config.yaml
arch: "xception"
image_size: 48
norm: "batchnorm"
hidden_act: "mish"
stem: "deep"
widths: [128, 256, 512]
mixing: "mixup"
init: "kaiming_normal"
beta1: 0.95
one_sided: false
max_steps: 8900
batch_size: 128
epochs: 5.6
final_lr_fraction: 0.1
warmup_steps: 440
Rows from block 12 of a small multi-label image tagger, named by matrix and row number. Rows with one number belong to one channel. Each number is 128 + 32 x the weight over its row's rms, rounded and kept within 0 to 255. All counts start at 0. Numbers have three digits each. After the name is the row's rms in percent of the matrix's.
After each channel's rows are labels from the 100 images, of 14976, where the channel reaches its highest value: "top examples" is what is common among them. Only what is clearly more common there than usual is listed. The data: photos with spoken descriptions (Open Images, Localized Narratives). In brackets: how many of the 100.
# convs1: first pointwise conv (model.blocks.12.convs.1.weight, 512x512x1x1), inputs 128-255
# convs3: second pointwise conv (model.blocks.12.convs.3.weight, 512x512x1x1, transposed), outputs 128-255

convs1.23 099:184154188121096115137188129077114093115127135152173102134091112107212134116143104133105174187081073121105126223116127141134191084144137146135100148155111123122134116112136115142170013132151160108178150108178162210154071154178112119110117203143148182116112154178146147185114151107125139131145172119109188064134175149146156153085132127083131097143107134122174150102154167104086084091112
convs3.23 091:120154054128137127141177071124159130175107132133069155113140141089099112085124141156166147076154141117181152112105147099147118153167095156169059127098096146124131150151116101143098130145113140127157120098140108124176170130041100148121117161222127122165156154086117100110151150130172132134086106080118141131136087128080124041115187127138116101153150161123096110121080168128179157204109
top examples: text has "people" (43); text has "grass" (30); text has "road" (25)

convs1.404 096:115095133147179117160119132188130132099130186116144140059163205119064058139128164152071111081081126136142067087146147162166144072111122138153088132103086112151138152147146111130141091093169157157165124109090140114154154100059125075201117053183105166137118136145127094122108129106125122153079146126167162107130075158164156120120097155095156113144101151103118161145190163102116099115108
convs3.404 095:148124190132161127102120122054074140130130153178142147136143149098084117102134091138139136200060088117135074115181112157134111153101139107123175144142102136145132071144163141146161105125125140101115147145108136121121136121116189157122069098053168152111103142100113106148147112113155100145152106095143138168144091169140095145151115122164125155134148179131107124140099131121145148111174
top examples: text has "man" (41); text has "wearing" (34); text has "sitting" (33); text has "smiling" (27)

convs1.251 103:162155106107145137107135112103164115103182139094159116163128147144087111143084064097137138127197159142152140166124106140128183104091130129131114133151158095204115152151114124116125100070169122108098116161181156111096162146093135151131139136193136068105103182129160106093123122135114185098150120156080143125112114105136075135121157204117113153149136148097129121094156150130088151158097
convs3.251 098:138158165149132197137101146151143134179098146109149129135097126069073152055137069113123151098082135097143135125104154122126099148097142088151173154139198159204104104073141158137200145064088121074170134012100117148121097088154098099151131162102089169089106114103108134146074123082139126096116105061119126129139103104196127112078154155117137116183110173111166152080152116090135139108107
top examples: text has "table" (37)

convs1.444 098:096183127134109113102116094131147135073164205144132158130160140121107101136084098122145096165119146144166146111126142167179118109155158078115135112127170124107141106139150160121118123105149130134131115082129136128112139134127100056155123126104155153164142083161132089098115111136142140140075148104106143073134131222115132101158098182109130190062094099155160142101145147133163129156118
convs3.444 086:145175126148175131154082113171118104122151149176131088149094155088101162127084110137079146150151140139125118093121115153123088166132150047099145133181059099117135077130057107125154155163098161093129064133060102089125112124125109143102084164095192138189099102167142181076120105158135144150147135165146117160168134164121120158134102158128107119123115145136116122142097088136107052126144
top examples: text has "wall" (49); text has "wearing" (40); text has "sitting" (35); text has "man" (33)

convs1.464 094:128149177162161111137106105122160073097108088147145153106090078115050137129147137060120149169114196098098155186158094201188154107103109113171101143122155114114126125147122093142167141193120146139144089075106128126097121138078100141019107119189172143130063127112147144136155103126137112132093124131110101102085126120154123025155188099107093101148088112095116149150062143168190108143159
convs3.464 089:156060073118124139130113140158230122129171128104156123151102193066122205152131164174156090104143162133162192132138108121165138129144152186125166078106085137128088113179171128076146171117128081129122147155095135108120155143141130136227143174169080113074169090128127083163112096131124154086141127093121148177134147107116101106153136113124147107119138122184152141122086161127138184170101
top examples: text has "sky" (61); text has "buildings" (44); text has "building" (26)

convs1.300 096:125145142114148146079160139114076152144168132134136115205086115113162152092070093175121215139116126105119090086134114134185139090114118099125120098095082159122103094093138123111116093181173169140129060064154119118129109082170121140130138130155140075174101145095135110138092170148133041085145113121143024113143089132161127151165110088110125107147121149149191082115098135098152134118105
convs3.300 094:131165173112113124096161152141097167116149134077141153118099125151108102118103157094138040136093122141139149163134145133099065135073119181157108193118124130147123132193121150127125129150141129151161051083185100164129133124185106129115105141211117188116083132091070062122136140114123120124130165134148143150138084087165108142144154142131085099137098193086126096105129122175135141102133
top examples: text has "wearing" (29); text has "woman" (27)

convs1.267 114:112226150151125095126149141148117078152044140210127177081141123124162088106102068121087184114111132152147112132142124154119124089149099167082144104182110115085142206108088080147102112080112134119155132183148100116120077112146135141119158113142151074122096083177103118195100060213159059150098153074114120123142137118103072143109103125127139124129162141127099114184089103125125134125113
convs3.267 107:064049155118125176146125142112198142095083131089133153096163164078130157098104143172093134183040159111132133092125142127152130125126101039096122127150163116161093166129162184153082141146138139165185127048131141168120092157127079142173146132123104084139148160084075117129130137076108151112131164142205114141093156071153130111158126147118098140106095194146084109064090164173117191153138
top examples: text has "grass" (32)

convs1.158 090:114133170136161095128096202168196170132135115142105124141066131126123073051089126143097197157112120118111144126114111131154137153066143137143145167093082110101102127157149137111154190089102114172088130057052120144134204139104170097090128150157137143124172107128173159130149149106134111137181117135113119056181161175101121129116148138125095166066131137176099135105121087125142146163050
convs3.158 099:141162093155122145079128085131048153095115091128101133177127101151138148121162118113162150112093179058129191178173074159082165101085117068142094109123116110055119113149159057148115095119106127130138170165176171106163137101094113098087125142138155145112107111106102157145166120160112189148110115137142136158185114183120119125152096136142149151153151163117164132130113140086118073118129
top examples: text has "text" (33)

convs1.29 107:149116140163149129109126127115170092126176149114128158103165179104155121087211121131020173118141094170097109005133109122070092169060158089177160118120063119104118151100152163147099123090095100106109097122122129124081100128136104113163100191130111152091119120089142111135121140178113158076126117166177151160186047103111141135128096127142105104163126131143107161123119164149149115102111
convs3.29 091:159174083160091130101150156089113124124085175118127130149123116103137115100107137092180128117092120062169123122171115103150118154058094105146138142134132111103132150144172126097083143138158135112156157102130131112114153070121127076155119112121109135152176179074138194202159125135133126125122093129130129178116105162117121143112096073125164130156085127127099133081145123157126128058104
top examples: text has "plants" (35)

convs1.500 097:144136137180171088093121104145076139085021180123113136122141125109138115131087129139149141146177076100103108146092131162157142093091134136150175120110118158107096082113178082154059191113196156137135125114135092142136187167102128129162146139154149111161068149114103174127147040157156137145117125127149190114138105169100142048203152091071134134109162054167106148127118179099145161100152
convs3.500 102:122042110158118116141123119128135122178072203142112155161167137126108072161157141087137144103137122116115136125113143144149092138146100079090166176135045137136133162103110098167146126159159114104158169098161149187169144093125083126205089092148133185085095122139116133130080106129118139160173085115093114150167142187138069166123167126145106151174136120183151158141097083093082150145100
top examples: text has "sky" (54)

convs1.439 094:153099105113131137124117159149117120086111093121070151114120129143147084083108146135095135107170102156133090097140099137126180081125117136094111119146137118090122068152137088121154119197069138080176131129140106160119086088102179136096104111117151235137100073173129137079152118184098128162165088131121136058066094095108130133086099192124094123201128113134216150156135147183093111073108
convs3.439 102:114169151145137112137103124138102155132108236090152132128097075126172161109128192150147166146137129148112128208119099168111114134096158171108131112143129109142141111136205178099144098193126067143160122154133113076063128150161127085167183119138123152114132169100135103168096107064103070127131084137066142157115168110130097151145162115129163107069123115119102173104181059122130103155164
top examples: text has "text" (29)

convs1.497 094:115152112118105125152046086090132093114111137118098198087113110091108140139158133130124106128116112141110032106062146135118129119129088099116125146118129146161142142138133085156134114169126166128098139132186104122114132132097115186135123077124127106130071075083146172096118144103178106145145120189091106089144143075179107096131134129186079130124078153118081118135138092120140112191094
convs3.497 096:114124139177098118115143067146176085110156151142082097122146146123108152100150140097148133136120137133180030152089184168137112127118074170172164207084137086123123107124123137120057154196173107089127119138114147145110210145180116127149105174125172109111058152083145168162153126097168151111090201129086108103131161129153092137146095085153137171163131150118166112123146133147142112120129
top examples: text has "food" (61); text has "plate" (43); text has "table" (36)

convs1.128 101:145105124197136138133115127106087121168117090147143091168120161102123144123127155102174197130093118121156117130085113112203227071087157096144132119107096116117120091130135116120142103159057116194120142089148199113213102154170126081073091158149110124138127122158129189097113061156184127153145143124143153154131142111128102170112140127082144135147146124154138129126136114075101109130112
convs3.128 103:180140160107168116129154066176092168125111192132204172160109161187107100153140095103117143128131146159114143116134098106093129085159080116142143119117087118123145138093157159124100119118161160180182193147131082134082154188160140166148115143199103123056140142167161150143146159134099151126112133085193131098137156082141159115127137091102099115122109149109101134106137138115108138134147
top examples: text has "grass" (26)

convs1.124 099:181138135156102128134135084122145139177118150137068123199133199118090119107084143160150146124153105089132141098197139125106054087126189165141111095149125126135119056080117198125155116166138134104096118131145126116119072083160140133177089163135102134080161106146110137137119110114123150157139171150176123083129091086094070142210198126140107130140137135107142160097136136116106071131117
convs3.124 095:133055142123148163144119073132180125127191052213119150139081088095119117192145079133082127093153087121124154167145125135105143136126183130187082170108090182107140147138116091154114147137153141124146140145137153128090070199105141093101118168078139142119128138133136119141082156120106158139105115152103096128135136103150173176073128122126113076107070157131121151179135108144147188157109
top examples: text has "table" (35)

convs1.484 098:088144112127144139119095127103143140129177102153103175139071153087125163087154133096181152133099069069073174130118132145121180112160146122127193100096097139196106106131140148184155101115122145148144118110144119077054112143123142110116186095118111104146109169120189109106139108146132147135124127129081154089120094122133121145098053129097086127170118148123121110137137181141233068059154
convs3.484 100:113147090119171139125098170086141147147128144122126057077158084161110128154110201155107142115110111120106090169165147078132064163122148145083085140120146099140152124118150115094127093132163123107145097158105153115162097163114123112123133077182059112121175116081094177100173165155112132190153072160097108161059136125114116206132104076113127110089099179137130103112134118135098157154144
top examples: text has "man" (32); text has "woman" (25)

convs1.10 100:127122135161130111141154105115111197093156086210086139103137153102166162077105150133062116136186147144112116130119214127091164100076142126080057132159187119113136114143098061181119162142114146128142119131071120102123099132096131130141080077145192118099179136126091171117057155062121127144092092148132128144134154135089093126178140150146104090081153222065197117150115139091136133089158
convs3.10 106:151178073123144170160065147081061065124180147104124093141143154128139141117140124152127060190202098145142134156135092112128139129109110054090189167114116150113116157139146079094114157095131099152136070166107088129159135145157160155142096172096150104139124114113163091164109104116167073188141152137112148140147123124082173104103135144131178141160146128096116167126113108110126128108097
top examples: text has "trees" (69); text has "sky" (58); text has "buildings" (30)

convs1.113 092:116150095183152119159082168177080123114165034149112156150126098146165148109114154113120143141121108132087099155140147144171113136087147107103141164119176139090183112160146129119140135115132135162144115100179191094180170109106088131111155118126091130108159135146108181124093147161152078064184092112121136074154046133102070142125170130121121106129121187130130117110111111110086066062107
convs3.113 098:143130145140153157063126183120155142108110171134117145143110143137133126140080146068109085162120094150116147138129172101136079112118160158137122103125122103155159109139159119118116131139138073157174132173150186103130141145158154140013158132113110147175158089150153113163127141128153157134095133118160134120130098192101170145084097134178148071106146133104158059159139071161130183151164
top examples: text has "sky" (81); text has "buildings" (70); text has "road" (36); text has "vehicles" (28)

convs1.214 112:155110139116062097145208136156135073122103159169128195126099153142134146094126125133122184123212056124154122149120113094143137154148122113152110124141126152136118143134097121120087122148135166087132050140170177132186127122137147156120118141099161169124117153145104099064183146108136097164123158141144161069142133104110166135124088120042094118162162131181130182098149145125113121196110
convs3.214 098:100064129111121182135118172115143094063052111146144049119109131117085160155146128115127141095161150112117081110079155102138171114135126085188136105145100115079124165110169116120163149117104117129084157118124086104123221137131132081136166128095139217172134102129115114053126124080159094083155171157150133087208078121133112120131096172099129056152108133131125149153144124139084127056126
top examples: text has "food" (43); text has "plate" (30)

convs1.498 099:136091179162138159130095118133091130077106177115132210129133148146093103186163170116135127122088123097129120134136138149147103140111122096110139147128155119085112124077143150157137097145108134126144082146086159117157148145146110141161167124212140238114207143122126124165106155113159152087151215169160169122114107086170170154167138079094175083088119143140119102167153120092122114124177
convs3.498 106:151080110164148183033103110108158140089120111137115110118070098079118098041161115152087150137166123085101086117118140135149129118151142103204104078183098178208134073163137124164163122125098102110131150154110095143148104119112090133158088153102114099122117163129094173104129164119169137164117175123158131117119150147095130159086162075112106155126134054081144182157150127150137111190109
top examples: text has "sky" (54); text has "grass" (31); text has "plants" (28)

convs1.323 099:151062110117118098141122120057118183145139126124141151106126179115134116134180056124197115106192163177150151120164129133126103132105172140110134121092110085130162138144116102076083104121171181107137255109168134162135156134110168138092129113122087068106104137151139097130151133130107082105117109120117092097085116145133149090035128093121136142091111106168151142092161157087114166211104
convs3.323 100:129129114104128081129102155039093108146181201133134124116130143134171147138133144149145166188113178136143143092161180130183164116137155121134158147075141134117098156145154080104149101117139148110158158074098044150189118115136084193114146137118110141166165118120155081117135142086106112151129106096166127096108103143114178130180176175116140115191128105056112115085135126066068163159102
top examples: text has "wall" (48); text has "sitting" (44); text has "table" (40); text has "man" (39)

convs1.441 091:166176168119086093149101117172108147182127127199089199135140150167142104151136075146156182064148116111073172087148088103141158160077157174155128152152144081159102129148078129127166100104106095147108134136143100079102148141066062142080169091126124128137127131145126115130160091136113126129156108144144134119136136159074133094108206119145179085120089183084151137129124119118114153183128
convs3.441 102:102101135125115158133102131171186148179150080153177116118123187138110137136104167134126108132092128104189201134151121052164150090093137145128156101163134132163215149178158132078160159130129143148064175174174090097110142108120126100107149176201087116178160159096127117164149156178175103123141123111168195169080084142118147132125159156154055069132162142152119144145108219068152134171116
top examples: text has "food" (29); text has "road" (27); text has "plate" (25)

convs1.201 103:119107135114148175131138098110157194157054173091129128111137113127121084120096118127139085147079080105104083116150137130121140110109134113106128170116137125102157137053113136097128079127145108138171132189172138101140132119175061132108085163170136153097154102147147133144176111137149143141132112118149118167125100128079138140204139148152162148135188205114174122111123101156159215177143
convs3.201 097:111167148115148128183131151109131146099111105107081128206141145104137090111170096228124133125184065119110114110138144100093119066155103148119153106123107175108127171105159156117060106199122129147130111067103166091113131129133103157117144110144193146153142116125174093093134101140079088131117157120157117105125121143157112125108164166123132112169103114119125148120098160100113121086074
top examples: text has "food" (36); text has "plate" (34)

convs1.60 097:145106128125072129145196055136123148088168106084120150137137086080119153113148117112118166134098132111117169057096125139097140167122142154109203133122107178166131107110134100099130092220198131137103219174104108134166130129126162078111163099117150140150144129152143130117133134153121149135135154164141154178132073107042077122100168146071115107131149198117123145136142088062140153066083
convs3.60 095:134130145133200139076168110130143143182106151152124098108139138083134129124125115177146105115112112107116084101170100122072207091133125122134140121156122133146128105161084107201099141194120109133121103166144106178119102076069184125152134139165084146092071062092119105189126105140149098098161130065117069050122157137152115088123148147143129090108123165131121143106154104092091148182182
top examples: text has "wearing" (44); text has "wall" (41); text has "man" (34)

convs1.55 103:160129151104100093126092121133170106164189147107105127136163098173167002130112046185090120130126105129103102134122135191065120116106130080149190189160172144056136146111153123127107126137122124159126164157090121143096169150107105065133127151118160160181178144137112179099134120136081184202138069125096143116143096124096124110111175130139138162149092106127136120099114157087119171158136
convs3.55 098:098080183130160079118157159139131091182094198155131143093125134169164205119133177108158136105132103032064147132062123124140110153133077129077163154077179114149118137095088113128171156152170097137204129093215122168131091179088163134122155116170114178115145107078169121096128053127148165092135160222100102138167036155130116124122078141187150090109158126115101161175134079186130067101150
top examples: text has "trees" (87); text has "sky" (68); text has "buildings" (27); text has "road" (25)

convs1.39 106:121119132105151116107177097168157107192138165112125125163128180151192153098134164146187102109073126095132148109123119131148091138099125139094124095148099149106186158130122136122131100057103139164114134142146094130175146107120129095160135118125159179128161112105136102110106154222077172185140178114117142172124187139097134098093127110140127103123115210179132097102071157171109141114138
convs3.39 094:122206128130141181124068158056137091136109202196102115138166117140141045115159106118166138137101147134145129183109080188178066190119114166105142155139111076104151086139132150154149105101138055141064126149103151185112122125086169149131072113085108118122110163138117148098142102080128109165120115149211087167173161156177154113159147130091093149158173102149146136110134104125079129098085
top examples: text has "wearing" (40); text has "man" (38); text has "smiling" (28)

convs1.276 107:118145175109140155113140150068136159079116094135121130135079155144120173108116126135120152100107122162191255123067135110163139132142091175138141059147124184187125127075138109146160117108102145099080087129140156127134154106111142102119127060115147139133113051159110092153152135152140117119139114125128109095141126119107110132159116116144102135145078131191135146172096095102144137098118
convs3.276 114:189103050137114126103141159134116109128181122131089082158116097107159137131140119137132104147132136129134151101150147091091117147157167100108144154156130072092177107106114150143063119143139095214133043056096085107127165106145130153111095058115158160152132169077164084139106120132086214115106120104106067102142123157166190157140112082113104091128129116129148088147131148132175154127125
top examples: text has "wearing" (42); text has "man" (33); text has "smiling" (32)

convs1.101 090:140091106138141088152181137097144118104152089122126118124125148080148136154148110105091099158190132144124111117063101167104078144117083110112148131107154119111139109136112136117088148135161147130122137068136134152136111132145158155103094114131117102068160151092136102131127143158097117068153084114150098143121132090175055131126127174194073123133107121104126105100142142106080066122150
convs3.101 089:096110150191150125112146117178085146184091161154163174153106087109132080079170138147134160163086108090164145124142111123119135123080107157170152107110178124190112119132116197157129075117169160100111203152142178188094156131152112105109142190111157069076121079088125114121130111189116142145113147121137118090101075117138129089093122143162159109097200161104129103169179101135171129139135
top examples: text has "text" (26)

convs1.348 123:131184112149133139123085118128083134149144154158170114150115178131137088119173175089125183080129104084128128143145138138134082146120129168124132143101175140234158115074165081179108138092135106150115186174093100130110134145123145103113156169171080101156111147157087181164134143111141200085168137148119028176106140149131124144092193099155093116152130094146103102107116164113134142145095
convs3.348 094:119162106165128102115145136173106111133149122134149074157152125144086092147114146162122085179136179124105178075136115164069133123122107118153129141129102082087142166177134141108096123149186145181163137090100203100112173124093096158171113142121120125137130199176118108175038089141122123081184128142159166132101127101151182111167190109147113137126162131156121052098074148159109071219136
top examples: text has "man" (40); text has "holding" (36); text has "wearing" (34)

convs1.190 100:151218117143075160172077088128109097162124110141125093168085146143168124074155145181109154211090121136145056102114115111134155139178133119199117149134112068177033150117116137173216092069157108183094118148084074140113176110140117096109085052182102152139119081120107103116086137110140127077142141144136124171159116146126155116093111113145133140124140105159107136104127135114082133097131
convs3.190 100:150144118105175108136129131132135115165093132140182159140094122106090111122074093153156123113050134150160136100099094102139102076167120130095108095149162146104112107122097159133115118126121117122090122124116124107142091115063109089101071181130139136158146166151065164132134161127085169124090102105153131140072184132112098141141178144127119092093144157092086126092165129109168119139125
top examples: text has "plants" (34); text has "flowers" (31)

convs1.186 102:177149087078138130112112121151118080107158136155115142174119139079066079119121117114124155113096093149078111084106112133116145152194140121150117118148145119111104093175094112125113149097090097102130080075196121158166092164157127152151129123120119140067117087110068106113085093192135166112137190117155127088181223120124169123102115150142166069138132175100135085121085104153169079076182
convs3.186 096:144129168160141148145209118147116128155110079088192171151159142120135130133112117113154142086114077198157132125128127119141157115135116108141095149097157137169156135126162093093139079159116135126152190096074083129114113168154132132122218159119143129193131144127119084119112116082198135123141124092137171153092117208119133160099097091103168139066171107123111128136123164133154118147124
top examples: text has "people" (44)

convs1.45 105:176113136112051114095136108138114086161076127148121173153117127195136144115151097105185116161137123121187105145119132139102166137168111159128122122118141164066129142164158204188139127088056103157146069123109111089093140179115129177129219101077117133109071164116227107142119136155133111171163099131156147097112201169085150186143130088125166082100156133107091087172109183119167161138115
convs3.45 102:136135124158105117068081130095128142144127145152160181104110111138211168147124084144120165251188098171143075129132165083097074118203129145130033156112164103099136109070091119141147164147136128122115088082149133119146151101167152136041107083156093169192166187102111145116146112148146100137115128138154126099111099160150145161134124090077108094092101152152116105137085127085104156113160
top examples: text has "trees" (71); text has "sky" (57); text has "grass" (37); text has "plants" (35)

convs1.445 099:130080157162114113142142185143119130107160111116172086111107154116142130090123163101167136150149120076110170113124160151117206085086134079146132106112127109108068221128107147141109113136147118138192143111138139150109135143160140146099125120135138105174121146158084136148143185135160086184128143156160129190090117162103102111131118160130164104092130126131160130110131141145157106128112
convs3.445 095:127085100140102149116092145143158097094175086150176147139102089156112056093048114129157075103155158159122160107102073120120152237177153151145153130132121106086164175140116163200144109114142104187074145128158146127127186142131100175163105092150162131115110108131127111111086102112097030102142148090107108125078087156112109103176129080118197135084108147127130116083134101100176169130174
top examples: text has "grass" (48); text has "plants" (28)

convs1.412 097:123114077154142143147215190134123209129097146144106118151183134108131082128120125228131183087130130072111141100108099122120090127226168124089128118133164130147118150095163143194126090101195150157073102089106118079126084111102146099105097104188097132151114127131109122105136128134148145090147118121117124146129118114091160110181067094133104104099167185122175126171145130150129171119148
convs3.412 101:144151130107124158117210126148097163145172160222133125170173139075102118131179115100115142165119098133131157139147127121159106134077102115148103155083150074138132164152132170140135096137098166189132123110141154145062118113095162119109095098137166093128145109104081174094115111196133135146132134112118132068118127107098081103127143148100147118104125160176119112046108114092122135125156
top examples: text has "grass" (54); text has "ground" (38)

convs1.507 102:143135156118116106091175095100136115093175176151126109138164122189075079130076107129122115113139129148151091134134067117111099109206149128116063083156092110166067161108147185110141103130227087128136114119118102115044100165131086152169103114128154135092128093136023104079127117139181138162129123108153143112110075098148115074156092103147153129118115147137155136112100089098175116109109
convs3.507 093:075116096128083150130141158155161133125168106176143181159038091141109087156190117129114204134082134123122142077082069104146173131145100193116133163141143149172114115187141169122023121147067071065112171144154104172118120134127113133098115169142151052117123074087171119119111080148131130160102155090149111167099133147115136070132094125144077105059172135174149126143165136121050138150186
top examples: text has "table" (54); text has "wall" (42); text has "sitting" (39)

convs1.373 110:030126122181156121134134150107083112144172120125135144125174150112114095099152125121165140156150145149158147151102100154131113129073097151165166125148125106169128140150102130098190107128098124133103085155137089119090168175119104118128127093147154139113154130112123117113175110121090170126131165143178118060110095150162166076178106166149164120170110147101079078188147079150071158070133
convs3.373 112:168132067097130121145170107059141120126161124123143096150125143120126120140122184109153110103185116124121164214205096169126083119106129104195168197083110115118153079135117107124235145130106116168110105166138123103116109145122110127120144117109102140187151149053065082145098155091099151162115142166130127044131120110079087138108160158141156136118165199136136136148120165123138113101124
top examples: text has "table" (43); text has "food" (28)

convs1.41 096:155104113091127143141128104129106127105172140195115092124080142166113149114100092139122108195055131110080133114131130077139118139145119145094137134159167139074127120134153131153153129143143156151131130128151163124100114164085096165105138128108068159178146183137083126134149163123098128163093161108184171100152131111180150109142110126139120145126113191150143191137118159106147110125118
convs3.41 101:162144148169092158172059132042182114122131148116141126181165087146078111140048137148105113152116112141114128067111144136166104082184117104135122055109135248121112124136156100172094113053142113140131085155086176137129104167167100111178126086097147144115153061096093126107108158081100078162099151176117134094116135116124090109132133172135128101112132093094133128164125097090174099155101
top examples: text has "people" (50); text has "holding" (35)

convs1.283 094:174188168171101095141173088069143092166085115158129121129112142140101156111114130171117169103149140112132143170086144135183205134167123145154082123152129140158076133136132099153183146154104141127150090103102123166144113147129035121108152207093123128132130140160138093132134069129089129126103121108087111093100101122120126094144138135132116124172154163086193109158133133141128133104091
convs3.283 088:093152137181114179140099089051128119139063070102130090113159166073125129121139064111184099092141166090160083167138106143158186179122157111104136104133131132076126123114088064156084135173111123102109160132118149097140075143121169100109180093106137157144141125148081184118160086140115120096134113133142087095140099074139127128108127135077156116187118142145154078124140144093097160049165
top examples: text has "man" (40); text has "wearing" (38)

convs1.1 119:124111070147100157089094171120105127113145175126126062118109139193066061115105106141116142079122112097070140151095134110151136143105157145089115145137171150091152079104137105108116219086137118076122100126136114066126094106117109142142159106131109117134102177097121105159108140182130176149157129184154093131170103061150069102170162153080105100096146157149131080178178101075180146157150
convs3.1 099:182168118134071103152154095147144137132161144134157071133080128104125137199161151188167134166132170129105151103192143198054195090079149105136137153099096123127123139133066092116152153139114109165145062140162126139100162086122198129175125071138127129154076102148170146172130075130098099120170099110051105176197133145117136109129093111104134007126147129098128141113156121117095099094109
top examples: text has "people" (80); text has "standing" (55); text has "sitting" (36); text has "group" (32)

convs1.443 101:177121086091127084153108045144088109163124151127201115165135124145105101131122095117188116107159123126141144086137142139100102145162139157088148067119107104104094138191117122092134173088104174132123190101131105108166164055125109139130092124180173145111107174126147108124100144251157138115143159118099110158142152097112088125180176119109183136079126132161153118135142118186176146186122
convs3.443 098:129058094094093091121143126089114157130150127077192178103175036130120098135155183193136035146168145194130117101111155094056142151141188097137154139096152109088114157065085108125086085065130150193201139134067140127189154092069114132120191147139080141121143142095111129159135204120127146123137130131070126116096165114136117130104112137120117134155098100157150125103108111099139176068170
top examples: text has "trees" (75); text has "sky" (65); text has "plants" (32); text has "grass" (30)

convs1.208 125:095133138144150146119125121162128128179097167159069156091096148131099138115126116096142149143137064119137092129062115141146138128051117113113110099063143086122194113152105106132167150158109078130136112179136173139118157160151124182136175129163133065151091131112149123132142143180080134129091141068117106125119156141125092100158105136124145123172103132050087127138148138188121127124223
convs3.208 110:058172066183126164163081172124132146183196137122152105132096149090123116124082094112133101164160147126137094137087136108079116201095161112115165123124201075190125179133151163127116118127117113107146166199138111148094098120140089117090094084121082158157103127132116131134097127151123150111134142077136121090175103107131166124095149110117116134108112183065136150126137090133125156140169
top examples: text has "wall" (47); text has "table" (39); text has "sitting" (33)

convs1.38 100:106174090101135141094170136106110143143149179149164185150138150127033101141066160135146123176125122158158169130183137143142067138147098129093128105157144154164082111082143176087119147183152121118094074159134072094080103123094084150141094139132158127067128107121135073209131115124116072127104094126123047118164078112124119112141130136114124170137084024111101192190095157150129162157122
convs3.38 096:113134112144085147093127075118160119119156142079127147149087112131189170096073148130121125076175118152136181105096156123170132100109085166168136121121106156141135186146140185092141138025067143066184071102141097155151179108085126110082109074134124117119067051062122164069120144122134121140110126078102175146107141132118131158119125188174120120128178083151120081138084152134115093143111
top examples: text has "man" (38); text has "wearing" (35); text has "black" (25)

convs1.33 099:147099063183164101112158100139074123162109136195100135148151146169160097112122100166144160149174090138158148147138178103173173105124123107185133162141156096147153100125123107135208136168109117143117153124107096116119218134124158120152142103074110083157060110153122109182089173137097111112113123067110186132141134113161172105154147152129115151206172163126110121089168166135093123098137
convs3.33 110:100189116113182156113159142100074090120121112138113124125137110168161119167127106193156107108141167150159150111119111173000102113107155137119101200096084141113089139132114094105121160177114113126106127145124154134121110096112068100116117141169079168107087144141148159153175134135162142104106177184115127147129124108153163095067101103108111088120165169090124109183130087126148132147171
top examples: text has "wall" (47); text has "lights" (41); text has "table" (33); text has "window" (25)

convs1.31 108:141116131089111122131158114134158141115126149119081069139170124116131132118078126154202137112100130151125112130099163118169127177102134188130132068093058191119151115111151154120101126158128159100098139100178146111099109145167099132167114142148129114125131091127101156126115111125137143114103113133108164182153113136110140090153147113093108152141061064106075177120184114162115152166151
convs3.31 120:103084169102153127157132054102131126092158119116139183155168077091173092148141133103104164100126144152154102128110133124162181126142109144123149155085117159103107058151182227121102144167098178122121132134137150181145114096136079124206111132090103119125127141160098095088168110140134128142110131134053092102137179130149164121128069140091144120145126182101127112095110153128103095119110
top examples: text has "table" (70); text has "sitting" (61); text has "wall" (59); text has "front" (38)

convs1.396 100:104143119183139127150089075153094087102096106161143123199129167152116122117143093126111156136090112090105139144158171123079165155205141090130129151142186111141190069139139123215103071130114124080173117125118136118173139102133124155146125132103107129090155112153135117121101121099081120172093125157188113093101144106122115115144049149168128165182145133139160090090159187112152151095130
convs3.396 102:113181117123122090090181141144166148126172118118144096180036120112158146133138190204108139131091109114093149167120135162123103173098129091127112137150180113146136181120121130123095140080137095113153115102098139105066158104074086080099159136145157147118110136126065063142091112141126145084136106134134163189130201139080069174116126063090132184123181167153129111149148076172142096103084
top examples: text has "sky" (68); text has "trees" (67); text has "grass" (46); text has "plants" (28)

convs1.430 094:131082124153161100187105113115169144190080113148146173166165072082127117089170106104085185118161088142125070147052170153076129144152117126110136079167151157124143122137105121069123153127121133136121108091107111090074165110141098076116151077123154104121125141087133134112157152132117094130111180144142148115154162101103131134125130104149106127166126140109137196137110094173139126100123
convs3.430 102:132132102125166124170125125134149125131153133120137165173167127076084109038121087151148141119102148111150123178103127143120149114116141070132120107153137154142142074126156087152141154221137153146164136051131162116120141063133165079158092080090135151123070132110136147070113092123075126122158166097123138156166173104092120089136177101147079174150118130109099177184096123145138164096164
top examples: text has "sky" (62); text has "clouds" (27)

convs1.454 107:127137116178069122124162110116147123065156135129119140151077127169122141113132134111145151149144112160111086092177072219105114117112099111055129099124113098173173141084102123097150121109108156149149113092202086182088192152126110146104118150133124099126111063091045120118101114125122119115115102119073116130130086143167062062181109147139078119163104106150193126126055093112093135138152
convs3.454 102:145098196148154142125111074177112118099115180121110148211042136076156111099123132214147133155138146125144056060126109129151082149152096122168123062152118174125103090099153118131097139110138149112070078070129122136106212094170108177092100169137149098125080077149131149069160112154102142058169136176148143150113076129174157078151130122065155170112057126110090121113100135160130130092091
top examples: text has "man" (28)